python train.py --image_size=48 --crop_scale_min=0.2 --isotropic=false --layer_scale_init=0.1 --adamw_lr_other_params=0.0013 --adamw_weight_decay_other_params=0
Rows from expert 3 of block 3, named by matrix and row number. Rows with one number belong to one neuron. Each number is 128 + 24 x the weight over its row's rms, rounded and kept within 0 to 255. All counts start at 0. After the name is the row's rms in percent of the matrix's.
# gate: expert gate (model.blocks.3.mlp.gate, 32x128x256), inputs 86-171
# up: expert up (model.blocks.3.mlp.up, 32x128x256), inputs 86-171
# down: expert down (model.blocks.3.mlp.down, 32x256x128, transposed), outputs 86-171
gate.101 115 [115 108 125 122  82 153  79 122 145 143 124 101 124 109 100 135  84 128 160 145 142 128 109 140 108 137 107 137 104 110 162  98 103 102  86 116 157 116 148 103 134 130 138 158 141 148 118 101 151 186 112 143 132  77 154 143 133 134 147 103 148  94 160 128 149 109 119 121 135 137 108 129 118 166 120 175 154 171 125 165 131 119 120 167 136 134]
gate.102 105 [139 125 117 105  82  85  55 118 133 103 116 131  95 144 166 128 166 120 133 148 105 126  68 121 128 149 108 153 115  80 121 135 127 160 134 121 132 118 132 157 161  94 139 124 159 146 185 176 110 137 128 107 135 111 147 160 117 100 132 128 129 103 134 132 154 148 139 143 101  97 116 173 133  99  85 180  83 127 129 117 131 134 138 142 117  78]
gate.103 106 [145 134  98 160 112 118 155 112 137 109  91 126 176 109 162 145 130 111 129 112 125  97 149 150 153 139 142 100 149 153 118 145 149 124 121 158  93 175 161 125 144  85 119 122 112 161 140  63 119 129 119 152 139 120  98 147  98 139  79 139 132 103 190 124  81 137 145 126 161 145 107  85 127 136 129 127 138 192 156 153  83 112 118 163 118 161]
gate.104 102 [115 150 132 141 131 128 130  83 133 101 116 138 141 106 132 137 134 105 138 109 125 112  94 109 106 129 112  95 127 141 173 156 162 141 152 165  96 126 136 115 121 126 114 163 134 145 151 142 137 126 140 146 164 174 119 129 113 106 175 108  80 146 153 116 105 144 133 186 177 148 129  71 132 136 153 133 116 156 138 111 134  92 100 158 154 124]
gate.105 102 [152 118 144 132 169 125  86 143 146 116 111 123  92 132 117 125 163 118 144 148 147 118 138 104 120  77 123 119 115 120 152 148 172  84 164 113 120  96 105 164 122  61 121 119 138 129 116  99 139 124 111 164 133 178 122 146 173 166 146 117 139 138 105 147  92 135 102 116 131 150 124 117 144 126  91 177 130 129 128 122 157 155 147 124 118 128]
gate.106 090 [145 113 147 135 154 129 107 123 143 122  89 158  87 130 179 119 122  96 133 118 137 121 141 130 151 108  95 124 157 158 131 120 164 139 136 135  92 138 136 154  99 119 127 133 116 163 114 135 147 139 116 142  85  99 166 146  81 186  94 105 135 121 124 110 147 132 111 131 153 162 123 154 108 110 114 183 123 141 116 131 128 149 145  70 108 125]
gate.107 109 [129 141  97 147  95  93 128 149 153 120  99 143 170 128 175 153 155 129 148 115 133 130 122 173 130 107 103 108 106 167  92 169 139  99 151  80 151 143 114  96  71 121 178 138 136 130 119 185 117 121 172 150 120 139  94 160 148 105 111 104 150 129 121  89 141 113 110 147 130 127  90 113 122 106 123 149  97 142 131 111  97 114 107 118 120 110]
gate.108 106 [133 184 152 142 122 105 130 168 123 132 128 160 155 158 136 139 111 118  93 172  64  90 109  95 122 120 132 130 119 136 179 137 154  94 104  95 208 131  96 105  87 116 146 121 154 138 101 122 144 129  86 108 167 116 120 171 153 102 113 133  59  99 115  90  86 133 116 173 114 128 201 174 142 102 117 113  85 122 143 112 113 109 107 134 116 192]
gate.109 098 [111 129 119 128 139 118 100 151 112 109 142  80 117 126 155 164 125 109 148  97 156  91 140 147 117 175 106 103 154 128 146 150  90 150 129 112  97 137 128 136 145 109 131  82 122 140 139 154  91 100 151 115 162 143 171  93 120 145 132 143 119 115 124 140 139 108 168 121 103 102 129 126 125 137 121 123 122 128 140 149 136 133 119 135 189  97]
gate.110 095 [154 104 127 125 120 111  98 162 116 126 120 175 101 137 166 116  99 116  90 103 119 168 182 134 114 139 153 154 107 111  99 118 120  97 124 138 180 120 118 159 156 165 157 183 141 143 127 123 123 125 160 100 175 139 158 176 170 123 123 137 109 130 142 131 106 125 142 132 143 122 157 128 103  90  66 169 140 146 142 123 132 176 128 165 143 119]
gate.111 116 [105 112 121 159 130 165 125 143 136 124 114 146 183 157 168 134 102  77 105 111 121 173  79 156 132 140 133 127 109 116 129 108 129 105 152  84 121 146 123 109 117 144 152 114  75 149  91 132 132 121 132 141 102 129 124 135 117 154 152 107 105 144 126 122 149 122 119 154  96 105 146 142  86 104 116 213 138 166 132 102  65 153 127  90 129 112]
gate.112 104 [149 116 124 111 154 129  88 161 112 124 132  84 117 119 147 125 147 146 149 129 160 162 121  72 108 142  97 130  84 119 139 123 102 145 149 115 181 102  85 159 124 168 109 117 163 128 119 153 152 148 117 157 114 117 101 127 162 161 162  78 137  92 159 139 112 157 111 126 164 108 123 113  87 100 121 121 110 144 138  77  99 129 149  92 134  76]
gate.113 091 [141 130 102 130 128 114 118  87 101 158 153 119 117 141 129 136 116 168 103 117 138 156 162 103 165 103 123 101 135 168 151 154 111 115 149 116 142  89 120 138 124 138 155 141 107 113 133 162 123 135 175 145 124 122 156 120 141 187 127 109 132 153 148 174 121 157 179 155 106 109 132 158  92 119  98 126 101 172 156 104 132 169 146 110 156  95]
gate.114 094 [128 147 149 161 133 166 143 131 170  71 149 144 134 113 102 142 171 147 132 110  93 154 121 136  93 152 112 152 115 170 131 148 152  97 135 128 142  82 101 102 144 100  66 121 141 120 152  81 103 121  93 152  88 111 129 146 121 192 141 167 146 138 156 135 133 113 176 132 125 138 188 116 153 115  97 122 115 120 111 119 112 130  97 103 135  86]
gate.115 102 [ 92 112 128 106 151 130 160 145 130 151 121 135 173 153  74 168 151 108 101 115 141 117 109  90 102  87 151 163 171 135 172  87  91 186 175  93  55 145 115 108 116 126 175 145  90 140 150 146 149 150  98 115 115 134  95 166 167 136 174 128  77 147 121 125 162 119  98 106 146 130 151 135 123 147 138 158 113 122 138  93 122 140 165 127 169 150]
gate.116 100 [160 135 105 150 140 137  94 126  98 129 127 153 109 151 128 130 154  89 136 136 130  79  93 142 143 102 133  71 107 124 145 142 116 116 114 121 136 148 115 164 141 131 183 142 114 138 120 134 142 104  94  89 119 120 101  72 133  92  92 100 137 123  97 143 112 117 133 118 139 116 126 119 139 111 155 106 131 135 137 125 141 127 167 131 118 128]
gate.117 110 [111 119 131 117 129  94 162 108 119 120  99 167 154 156 105  96  87 124 107 121 176 114  92  96 148  97 100  95 134 116  95 133 134 145 113 121 113 141  99 148  91 161 123  75 130 132 112 169 110 108 153 130 125 136 109 119 143 121 148 109 133 119 116 157 129 113 133 158 155 162 134 148 114 142 105 111 152 125 175 111  87 186 135 121 132 103]
gate.118 096 [ 84 111  85 122 134 134 157 159 131 113 141 144 111 121 156 154 138  75 166  87 118 140 151 150 108 104 157 127 132  92 127 140 149 110 125 175 106  92 126 141 144 118 137 125 122 151 147 126  79 106 153 121 137 123 132 127  98 119  93 128 105 136 137 174 220 125 122 106 149 110 139 119  95 138 109 153 147 155 164 108  98 162 128 128 123  96]
gate.119 103 [152 118 113 133 144 132 126  82 111 112 154 133 113 127  84 126  92 134 107 104 132  71 101 106 120 115 125 106 118 143 136 150  70 124 139 179 160 133 140 126 174 138 133 118  96 133 105  75 133 136  94 133 141  94  90 126 130 125 133 101 138 123 117  83 144 133  88 117  78 158 137 123 183 122 155 103 195  89 123 154 116 120 129 110  95 114]
gate.120 104 [142 126 131 144 109 124  98  97 119 128  88 149  79 131 106 144 117 133 145 134 161 119 127 143 145 158 113  74 120 152 144 133  85 100 146  96 191 150 109 117 114 149 128  90 128 119 129 142 152 116  90 161 114  92  98 113 133  84  90 122 141 117 109 110  76 137 126 118 151  92 124  93 152  82  98 129 124 150 135  88  92 184 151 131 120 135]
gate.121 101 [141 113 158  79 116 116 131 111 109 120 112 143 116 145 162 112 136  74 147  73 100 111  90  95 139  95 173 121 109 107 106 128 140 147 158 113 128 124  87 126 113 127  99 129  85 116  95 164 149  92 166  94 168 120 139 148  56 117 113 137 104 163 165 211 177  96 124 117 128 150 136 144 135 109 160 111 131 118 109 117 118 129 120 109 152 138]
gate.122 090 [123 118 115 104 124 137 134 122 105 112 157 150 132 104 122  65 134 176 136 155 126 146 152 138  73 131 118 119 110 127 144 156 129 124 128 148 125 130 163 104 121 158 132 142 145 132 134  98 157 105 143 141  98 119 132 129 184 132 157 159 172 137 130  88 117 156 128 144 133 156 135 148  98 124 129 159 122 125 129 139 124 168 112 113 141 125]
gate.123 111 [ 82 119 118 173 134 142 160 113 122 133 109 135 136 146 164 111 171 123 133 113  95 142 150 127 125  93 194 144 108 112 133 125 160 148 139 131 136 160 163 169 128 138 121 151 109 120  82 141 149 134 152 124 116 130 120  92 151  78 154 131 125 116 155 159 116 106 135 100 145 182 120 138 157 107 158 147 123 120 139 141 101 124 118 108 145 161]
gate.124 094 [119  63 136 127 101 143  96 125 135 131 135 137 112 123 166 111 115 114 113 109 150 106 113 121 123 152 114 141 146 110 119 146 142 115 159 138 180 132 147 126 131  94 147 124 108 153  97 142 175 172  83 113 124 108 117 157 119 157 104  98 115 162 143 108 123  98 161  80  90  90 119  82 117 114  91 178 137 171  90 175 142 161 138 134 128  87]
gate.125 094 [129 153  70 148 152 105 177 146 144 131 105 114 126 200 179 131 198 128 121 111 136 107 148 107 161  98 118 150 148  91 125 116 142 132 107 146  70 144 140 127 130 144 159 118 154 147 123 140 111 131  93 125 123 166 126 136  98 123  98  99 143 148 129  80  81 143 119  84 140  93 162 136 154 147 103 145  94 132 174 151  90 141 122 126 185  96]
gate.126 121 [118 152 103  95 100 147 139 149 190 122 175 106 133 146 133 131 116 147 129 131 170 151 103 125  93 132 120 107 146 127 100 103  84 100 158 106 111 126  90 134 136 105 147 131 189 123 109 143 162 157 106 175 158 111 150 112  80 124 145 126 162 112 131 137 140 188 115  77 136 156 125 149  77 171 138 123 158 167 118 122 115 107 136 132 152 125]
up.101 113 [123 112 120 141  84 149  81 116 166 162 150 113 123 111 113 114 114 140 161 142 130 118 112 142 101 140 122 158 109  96 179 106  96  75  95 112 136 106 153 104 132 152 143 179 131 141 112 130 143 182  96 134 130 101 157 139 136 138 130  90 143  83 144 122 147 114 128 120 131 141 125 116 118 156  98 194 156 166 143 148 113 133 115 167 119 114]
up.102 112 [ 98 103 124 111 140 125 115 109 118  97 155 110 113 108 189 128 149 128 131 134 132 169 112 144 135  96 175 117 134  83 113  97  94 131 126 107 139 135 150 137 136 134 147 164 135 122 105 140 143 148 134 147 101 152 104 163 181 157 103 140 150 186 138 152 111 144 166 145 141 111  98 108 141 184 101 150 155 152 174 126 152 120 129 166 108 124]
up.103 105 [161 162  96 157 155 139 174 129 145 112  88 123 164 147 129 141 152 136 144 105 121  89 138 166 136 142 114 101 149 127 118 112 141 136  96 159 104 154 157 122 154  73 121 137  97 141 117  78 124 137 117 113 139 143 108 154  75  87  88 135 127  86 163  96  72 133 138 149 174 158 129 100 115 143 136 114 132 169 160 157  79  83  94 139 119 158]
up.104 095 [133 128 123 105 146 144 105 175 119 147 138  95 120 122 128 126 123 155 123 131 110 164 160 131 162 119 138 154 140 129 107 105 105 123 123 100 139 144 130 144 143 121 125  87 133  89 114 110 118 112 129 130 100  73 126  96 153 145  87 164 175 122 109 132 148 107 132  79  94  88 133 199 128 136 132 129 144  95  86 148 113 144 153 100 124 127]
up.105 098 [114 143 143 130  98 116 135 121 129 140 120 157 167 133 159 131 111 141 136 113 100 126 124 143 126 148 138 131 141 110 131 118  76 141 111 172 109 194 178 102 135 173 156 120 109 120 150 165 108 119 123  96 126  95 111 140 105 138 110 104 117 136 157 123 157 122 177 125 167  99 119 143 127 110 152  62 134 112 134 107  91 131  85 106 145 139]
up.106 093 [129 150 115 123 112 129 136 149 117 130 162  86 165 143 104 133 134 146 117 135 122 138 113 109  88 103 166 137  84  96 112 127 107 127 115  96 138 113 125 117 163 149 147 110 129 109 132 131 119 118 158 110 162 130  97 109 168  78 143 156 112 100 126 158 110 136 142 135 119 102 126 103 141 158 122  70 118 115 112  96 142  90 123 196 125 133]
up.107 110 [141 130 180 106 125 126 119 117 156 152 120  93  95 103  91 122  94 143 119 126 149  99 113  83 105 135 131 109 104 121 148 124  66 115 149 144  89 113 116 134 159 128 103 124 160 147 144 119 164 177 123 116 118 136 137  82 164 117 123 104 103  85 149 163  66 117  85 115 145 139 145 117 119 153 153 170 127 125 101 151 108  70 148 124 150 161]
up.108 110 [133 106 102 130 151 114 128  96 128 131 130  71  86  98 164 135 125 134 153  89 174 185 133 167 145 143 102 108 163 137  75 121 120 154 119 142  89 102 139 133 154 119 129 110 131 108 151 155 103 148 166 181  83 137 101 136 101 168 128 110 178 157 100 110 176 142 121 127 140 130  83 111 119 161 156 134 135 121 106 118  86 161 150 128 139  81]
up.109 100 [102 140 103 141 125 119 127 123  99 153  88  97  90  84  97 128 123 131 134 120 160 135 156 154 132 115 141  93 133  66 131 147 143 134 121 105 121 103 124 157 100 127 123  83 139 130  98  97 136  86 114 154 114 150 112 127 167 122 134 160 142 166  96 127 142  95 172 122 172  91 144 113 104 180 113 131 121 144 136 106 110 182 124 141 132 122]
up.110 088 [134 118 143 124  84 110 128 176 114 121 110 169 126 159 132 123  92 129  91 123 113 181 128 126 120 147 111 128  80 113  85 131 137 103 121 132 167 129  90 145 149 132 113 185 131 150 141 141 115 118 151  84 127 143 150 181 152 111 107 141 111 143 163 150 114  87 145 146 140 111 172 124  85  91  74 163 134 129 138 123 115 154 131 125 143  89]
up.111 112 [118 136 141 167 107 151 101 134 128 142 112 153 173 169 137 135 108  97  86 125 145 159  93 123 129 145 115 138  89 107 166 103 149  87 171  69 137 146 139 122 133 110 159 104  93 151  98 160 132 120 125 134 135 130 119 134  91 134 152 132  88 121 134 114 185 133 144 168  92  83 156 117 100  63 111 209 110 154 109 124  73 136 116  92 144 101]
up.112 102 [145 120 120 111 142 118  85 134 101 117 112  78 103 121 144 116 151 161 135 138 178 163 129  86 102 142  98 124  90 129 148 133 110 147 138 106 178 118  90 167 123 173 107 105 145 130 130 155 142 147 124 139 110 129 100 129 196 138 165  95 123 105 150 142 113 150  96 115 162 114 133  97  95 133 128 104  97 144 139  94 113 137 160 117 127  67]
up.113 088 [109 126 151 116 114 120 134 158 142 107 117 153 139 120 149 116  99  99 147 125 137 102 113 163  93 162 151 136 136 103 102  95 151 132 101 148 101 147 106 109 138 106 101 105 154 143 151  83 131 129  99 120 106 134 100 133 106  91 147 145 157 125 120  88 144  97  61 111 141 136 106 100 179 106 137 133 157  99  93 132 132  88  92 131 124 137]
up.114 084 [123  97 101 106 159  90 115  98  66 167 133 115 105 112 117 128  85 158 123 134 138 117 146  68 124 121  92  63 127  84 141 128 112 110 117 139 111 179 124 118 127 125 192 136 114 123 108 166 132 116 124 106 147 103 107  85 155  89  86 105 113 150 104 108  97 154 109 119 107 143 102 172 129 129 150 154 157 138 138 147  96 143 123 150 134 159]
up.115 101 [138 128 145 155 110 136 108 120 118 115 155  83  92 127 162  85 123 151 144 117 120 148 166 141 120 164 102  91 104 145 100 177 140  95  86 149 197 111 126 144 118 110  85 112 148 126  99 138 118  80 146 115 149 116 135  88 112 132  99 152 185 126 138 119 115 140 165 146  98 112 106 133 132 131 104  87 107 128 134 136 144 113  91 133 123  91]
up.116 097 [134 128 113 159 158 108  98 102 116 143 110 134 124 111 133 100 109  93 146 140 144  92 139 165 100 127 126  77  92 124 164 118 113 120 126 101 115 148 130 134 123 132 134 127  79 181 149 125 138 112 112 124 143 114  79  83 145 115  96  94 125 122 128 139 186  98 122 102 141 133 126 150 114 118 157  87 160 113 120  90 115 133 166 129 113 149]
up.117 110 [132 118 142 132 146 118 158 167 121 132 125 151 116 190 131 108 110 140 125  90 184 108 104 107 142  97 148 148  85 122  66 144 108 113 126 118 146 141 113 145 111 153 106  83 105 120  97 160 152  71 140 117 138 128 116 119 117 153 141  76 127 134 115 103 114 109 119 140  94 118  88 125 109 108 140 129 133 114 148 145 126 175 162 133 141 142]
up.118 098 [127 120  90  73  97 132 121  90 112 133 134 165 113 126 149 116 154  73 131 151 120 157 142 119 104 115 136 153 183  94 113 154 141 116 128 145  98 115 114 175 152 142 120 120 107 146  91 138 107 102 167 114 118 129 134 127 103 100  74 137 133 113 124 167 211 163 151 110 135 147 170 107 107 130 111 152 131 125 127 121 103 172 102 132 136 108]
up.119 100 [117 158 135 149 128  97 152 174 123 142 117 120 130 138 159 133 137 127 133 131 136 164 147 147 129 166 121 147 137 116 110 134 165 128 103  96  86 111  97 116 105 139 104 150 115 108 179 174 127 136 141 140 108 173 159 146 153 144 129 150 126 148 135 166 102 129 159 133 165 115 102 137  66 129 104 127  81 149 136 118 143 131 132 142 163 151]
up.120 110 [130 103 142  97 113  99  89 141 123 111  90 154  75 160 103 113 135 132 143 145 144 115 166 150 148 130 107  68  95 133  90 170 140  77 150 102 170 160 127 110 133 121 121 102 108 116 108 164 192 121 133 141 141 139 126 148 165 131 119 121 156 105 154 130 126 117  89  98 165  96 124 101 135 116  99 194 104 155 123 147 125 156 125 125 157 117]
up.121 094 [124 134 126  99 120 104 132 107 109 115 122 147 123 114 133 125 124  90 138 101 105 111  72 106 139 112 150 129 100  82 113 100 153 159 162 118 157 136  80 126  96 116 137 126  80 124 127 166 167 101 174 137 170 131 144 132  62 103 101 153  99 153 157 176 163 100 130 112 143 140 140 138 149 100 132 141  98 136 106 143 116 116 112 133 139 120]
up.122 097 [125 148 118 126 137 162 145 109 122 115 173 131 128 104 138 126 138 144  84 134 138 130 171 160  82 138 118 106 139  95 139  95 100 126 126 147 143 118 151 124 111 117 147 133 105 119 157  83 134 110 132 166 124 110  92 130 150 161 101 145 132 121  94  82 159 117 123 104 156 134 144 142 127 109 133 194  90 136 150 148 126 133 125 129 127 130]
up.123 108 [167 145 138 125 110 107 110 145 107 146 131 138 152 108  87 138  66 135 120 180 174 102 146 135 161 119  81 144 153 121 125 116 164 106 121 158  93 126 135  73 134  91 127 117 156 135 134 114 118 125 134 142 139 118 116 169 132 179 103 155 127 135  95 107 148 156 128 113 136  61 125 113 120 142 133  96 130 135 119 131 136 106 130 115 125 126]
up.124 100 [121 149 138  78 129 128 116 113 127 125 117 134 135 137 208 110 147 119 161 140 136 140 120 171 138  84 109  94 103  94 136  97 153 145 124 114 127  98 165 124 123 164 165 165 159 117 119 102 147 157 157 131 125  86 150 136 123 121 119 170 154  86 147 109 112 147 122 155 168 141 136 172 158 181 134 158 116 144 112 107 118  84  89 131 113 125]
up.125 088 [143 175 132 140 138  98 135 129 171 136 108 139 154 163 150 155 189 120 121 118 132  90 126 160 115 124 104 123 135  73 125 113  76 162 148 188 142 132 159 123 161 170 150 115 152 152 128  98  95  61 143 158 113 163 124 134 148  67 115 141 145 158 120 102 141 110 147 117 125 118 154 131  97 152 107 144 127 122 170 156 124 128 131 113 134 118]
up.126 120 [144 119 136 157 135 103 145 126  56 130  90 117 117 127 117 151 150 137 120  96  44 116 157 154 165 131 151 140 131 112 152 129 162 135  97 155 111 138 163 120 134 150 112 135  57 118 173 107 105 125 172  89 111 165 113 117 157 125 130 135  98 143 133 119 105  86 135 171 113 114 130 123 158  91 108 118 111  76 146 165 155 145 130 133 106 101]
down.101 109 [143 107 144 126 122 136 131 146 126  79 120 139 129 145 111 141 159 129 141 132 137 125  88 138 160 139 144 113  89 158 148  87 133 102 140  94 142 113 132 129 133 163 121 122 109 122 160 115 144  91 134 153 149 109 117 139 104 169 124 113 121 137 143 118  97 142 160 167 104 143 125 123 149 114 144 113 144 140 155 117 167 122  94 162 102 109]
down.102 100 [120 125 135 117 147 131 116  89 110 114 120 103 121 130 130 148 107 132  84 139 136 148 146 128 106 172  87 170  71 130 168 132 130  98  91  99 155  86 157 104 140 124 145  89  95 134 123 150 101 147 166 167  95 162 152 141 135 157 113 177 106 110 142 145 110 130 126 157 130 104 111 137 149 119 112 115 182 103 142 164 118 118 142 118 148 122]
down.103 103 [138 131 122 106 193 118 101 158 149 104 110 152 100 152 152 110 155 137 120 137 135 164  93 126 134 123 150 107  92 106 113 145 119 143 136 141 126 143 163 126 137 104 127  95 150 115  89 111 151 150 123  84 109 126 132 124 152 161 164 176 136 115 124  92  25 154 129 103 130 159 104 124  88 157 125 130 152 135 136 175 137 135 136  98 107 133]
down.104 100 [135 133 149 155 118  97  99 100 149 151 104 113 111 132 156 119 104 140 139 164 114  92 129 134 124 135 119 142  94 132 100 109 163 105 124 138 114 138 140 143 130 189 131 111 148 132 165 137 140 113 157  77  92 114 127  55 131 137 128 116 112 112 146 116 164 112 138 143  98 142 109 139  96 161 130 182 148 145 131 114 120 166 111 102 149 102]
down.105 098 [128 133 120 155 142 116 166 159  96 105 158 102  98  77 108 131  96 147 154 118 109  82 169 123 138 102  99 128 161 167 102 123 152 118 163 140 127 111 157 135 112 154 123 115  99 134 156 113 155 161  90 129 117 153 147 190 136 138 148 119 148 129 118 153 156 146  96 121  95 111 131 106 147 137 140 130  97 144 155 167 134 132  95 150  73 156]
down.106 097 [128 106 132 127 150 141 105 116 117 132 127 104 123 143 127 161  97  94 176  95 101 154  85 125 100 142 122 161 173 137 148 129 163 144 111 115 105 131 158 144 170 115 125 152 109 141 104 120 141 102 117 117 112  98 145 129 158 101 163  87 106 100  87  62 119  99 107 103 124 121 110  92 118 120 126 125 100 140 159 127 167 147 134 130 156  87]
down.107 105 [160 104 129 124  97 120 129 142 134 142 137 159 171 166 120 135 110 136 110 143 140 139 136 131 128 145 149  96  86 116 103 148 126 112 155  81 107 112 118  83 105 143 130 139 133 113 157 157 112 157  78 168 150  99 142 137 117 141 105 118  91 120 164  81  36 122 124 144 113 128 116 127 147 133 172  88 136  94 134 143 104 141 131 160 161 132]
down.108 105 [112 136 104 164 114 143  92 125 107 187 145  77  95 128 139 142 155 138 112 104 191 108 124 140 112  98 123 140  80 105 101 116 111 156 150 109 145 133 128 129 163 118 103 124 120 137 128 119 133 140 156 119  98  86 144 139 143 127 160 114 100  91 121 115 209 119 139 138 145 151 102 133 141 134 117 178 142 106 115 140 111 130 149  70  88 116]
down.109 095 [144 133 157 106 131 124 142 155 154 139 157 142 111 135 162 159 143  93  99  97 162 102 102 168 123 146 149 153 134 167 134 111  94 148 107 131 132  44 129 119 164 137 151 137 133 125 130  99 143 106 128 142 132 113 122  85 131 146 151 135  89 136 114 158 182 139  97 139  62 119 122 139  71 142 139 126 139  80 100 136 140 127 139 115 121 158]
down.110 091 [127 120 150 140 135 114 134 162 122 141 108 126 141 144 186  89 111 133  72 146 108 120 122 126 183 167 122  88  96 164 130 162 120  89 120 125 137 110 156 131 154  85 145 101 101 172 129 132 131 128 103 104 120 125 150 151 150 116 126 131 126 129 133 158 138 121 141 163 125 130 129 144 132 125 113 119 130 110 128 140 139 113 126 126 117 147]
down.111 111 [175 154 106 118 124 134 156 141 137  83 150 109 112 111 100 101 122 110 118 153 144 102 119 145 185 149 125  96  95 157 136 149 167 121 129 112 119 182 139 145 176  76 131 108 107 133 157 115 157 127 102 165 146 146 112 121 143 108 127 141 129 117 144 142 165 115 120 111 146 122 154 157 135 108 159  68 138 134 171 124  98 173 144  95 117 159]
down.112 091 [110 105 107 166  99 134 141 118  98 147 100  99 129 160 151 200 133 144 137 116 152 152 128 113 151 166 124 128 125  91 176 165 112 138 108 179 103 118 105 128 147 100 102  90 141 134 115 143  99 125 129  94 100 110 155  92 158 113 128 100 114 132 134 163 156 103 160 129  88 127 133 122  92 128 153 116 136 106 146  97 116 123 160 115 104 178]
down.113 100 [155 135 118 132 117 110 138 127 159 125 137 119 129 110 142 121  88 137 140 150 129 148 100 118 129 109  98 112 156 125  77 133 105 102  90 115 119 152 116 145 139 154  83 136 144 166 177 116 137 165 181 118 120 106 120 136  56 141 158 153 129 140 124 151 109 157 114 145 136 116  96 128 118 136 140 118 125 146  97 109 120 123 142 137 150 134]
down.114 089 [116 181 116 148 130 134 116 126 124 110 109 132 125 102  96 157 112 116 156 107 103 100 131 137 176 153 142 151 127 122 131 119 128 135 153 139 111 153 105 107 143 126 126 102  79  96 131 134 182 138 119 120 134 163 104 151 152 134 147 133 119 127 167 179 101 132 130  77  91 107 156 174 182 153 144 142 147 132 157 136 121 181 116 156 162 150]
down.115 110 [128 126  48 120  82 165 136 132 133 116  92 131 153 115 142 122 128 133 128 104 137 125 155 138 104 145 136 134 122  82 107 155 121 198 143 135 143  67  87 148  88 152 139 107 135 155 141 116 139 120 141 116 165 134 182 139 157 148 104 130  99 126 155 100 146 142 152 106 151 112  98 166 104 116 126 126 118 164 124 121 168  93 143 132 160 148]
down.116 099 [111 146 118 112 123 137 165 146 149 116 147 103 147 104  86 155 117 131 139 101  97 126 157 133 162 118 131 143 112 143 110 172 127 149 149 146 186 183 164 107 123 112 117 139 122 173 167  93 161 120  85 141 117 169 113 141 113 141  98 155 120 108 119 156 142 132 112 154 131  90 119 128 104  87  95  72 158 144 129 119 114 122 126 154 138 153]
down.117 107 [ 88 125 126 136 120  96 153 125 198 138 124  88  78 110 152  94 123 157 173  98 157 138  98  54 140 135 107 165 121 103  92  96  79 101 101  90 146 116 132 102 141 134 124 134 108  58 100 149 135 124 147 148 165 145  87 112 142 121 160 101 119 119  97 158 127  98 101 154 123 164 147 120 121 119 139  86  93 150 146 124  98 150 120 100 135 128]
down.118 100 [151 143 119 146 123 127 104 119 128 113 179 148 101 132 120 145 138 125 144  92 102 157 146 163 136 107 113  71 137 137 113 141  99 119 101  94 154 170 151 136  55 134 113 105 108 141 113 135 130 135 161 137  98 105 140 143  81 112 114 163 109 184  90 138 164 104 139 144 160 144 121 103 123 145 143 121 130 114 155 135 150 129 104  81 120 137]
down.119 109 [137 129 120 138 156 139 135 129 135 136 124 159 166 122 127 183 103 129 144 145 167  56 125 151  89 115 139 138 110 142 148 117 122 161 127 135 152  99  90  95 140 161 148 152 135 178 111 124  84 140 181 159 124 116 144 123 129 146 110 147 173 117 105 144 171 173 124 143 176 142 161  98 131 118 116 140 109 106 118 144 117 137 132  83 127 142]
down.120 093 [102 110  94 104 118 203 135 117 120 130 118 164 159 146 109 152 151 113  91 142 159 162 118 112 149  95 152 152 108 157 118 113 147 161 122 124  95 133 129 123 120 116 135 160 106 100  94  90 143 127 173 145 108 152 156 163  84 136  87  86  98 166  96 137 118 140 150 140 126 152 141 127 108 131 109 192 127 114 123 122  57 124 125 133 160 141]
down.121 099 [116 133 162 127 107 105  78  91 104 150 140 139 109 154 130 110 169  92  93 156 100 138 150 101 107 100 109 145 101 127 106 122 146 127 144 163 113 186  98 119 141 133 102 140  78 153 142 144 159 122 144 143 129 159 126 140 129  99 115 145 144 122 147 118 140 138  70 146 101 106 135 121 138 114 108  91 119 107 104 113 124 125 160 133 110 125]
down.122 092 [167 131  84  65  94 115 140 147 124 109  85 113  92 126 127 124 117 123  84 128 120 160 146 154 140 131 148 135  93 125 146 138 154 159 128 132 136  70 140 105  89  91 116 119 103 169 128 116 128 154 112 132 107 131 145 112 131 142 162 144  91  95 162  86  94 142 116 135 146 115 162 141 115 164  90 129  93 183 141 131 149 109 151  84 119  97]
down.123 097 [139 117 144 163 154 148 154 134 111 147 112 165 116 114 132 103 131 110 171 147 154 121  65 114  94 120 141 111 101 128 145  90 110 144 110 124 126 156 133 140  62 138 136 124 161 134 121  54 117 185 183 155 131 119  83 165 107 115 135 112 140 109 133 105  89  83 165 131 114 117 127 122 130 135 131 130 126 111 164 144 145 134 157 148 146 120]
down.124 100 [ 96 100 148  94 153 109 141 147 171 106 110 108 148 120 120 100 130 149 106 134 153  94 137 126 116 148 153 134  71 117 156 133 124 125 132 126 180 106  90  94  93 139 120 125 107 145 114 106  78 117 185 104  86 131 147  85 160 102  99 157 135 133 119 138 100 175 166 117 144 123 161 106 124 173 134 106 124 127  92 106 106 135 145 145  95 100]
down.125 097 [143  98 149 126 190 105 113  89  87 153 153  94 140 134  89 119 127 167 147 153 156 167 141 118 129  72 115  75 125 162 113 114 106 109 147 171 131 121 103 152 140 126  92 152 117 118 133 140  89  99 173 114 116 203 151 128 142 160 117 118 122 145 100 145 146 118 134 129  96 151 134 132 159 117 149 111 137 148 138 181 133 152  89 180 123 130]
down.126 128 [147 169 115 114 145 134 122 164 143 139 143  94  91 111 122 124 108 125 157 111 111 103 113  94 172 119 118 158 111 115  94 212 124 122 110  94 151  94  81 109 141 111 124 124 140 138 137 124 143 185 107 116  99 163 150 130 111 134 147 151 121 111 166 146 139 133 128  73 140 119  97 112 178 135 118 180 125 167 136 143 133 139  91 116 113 143]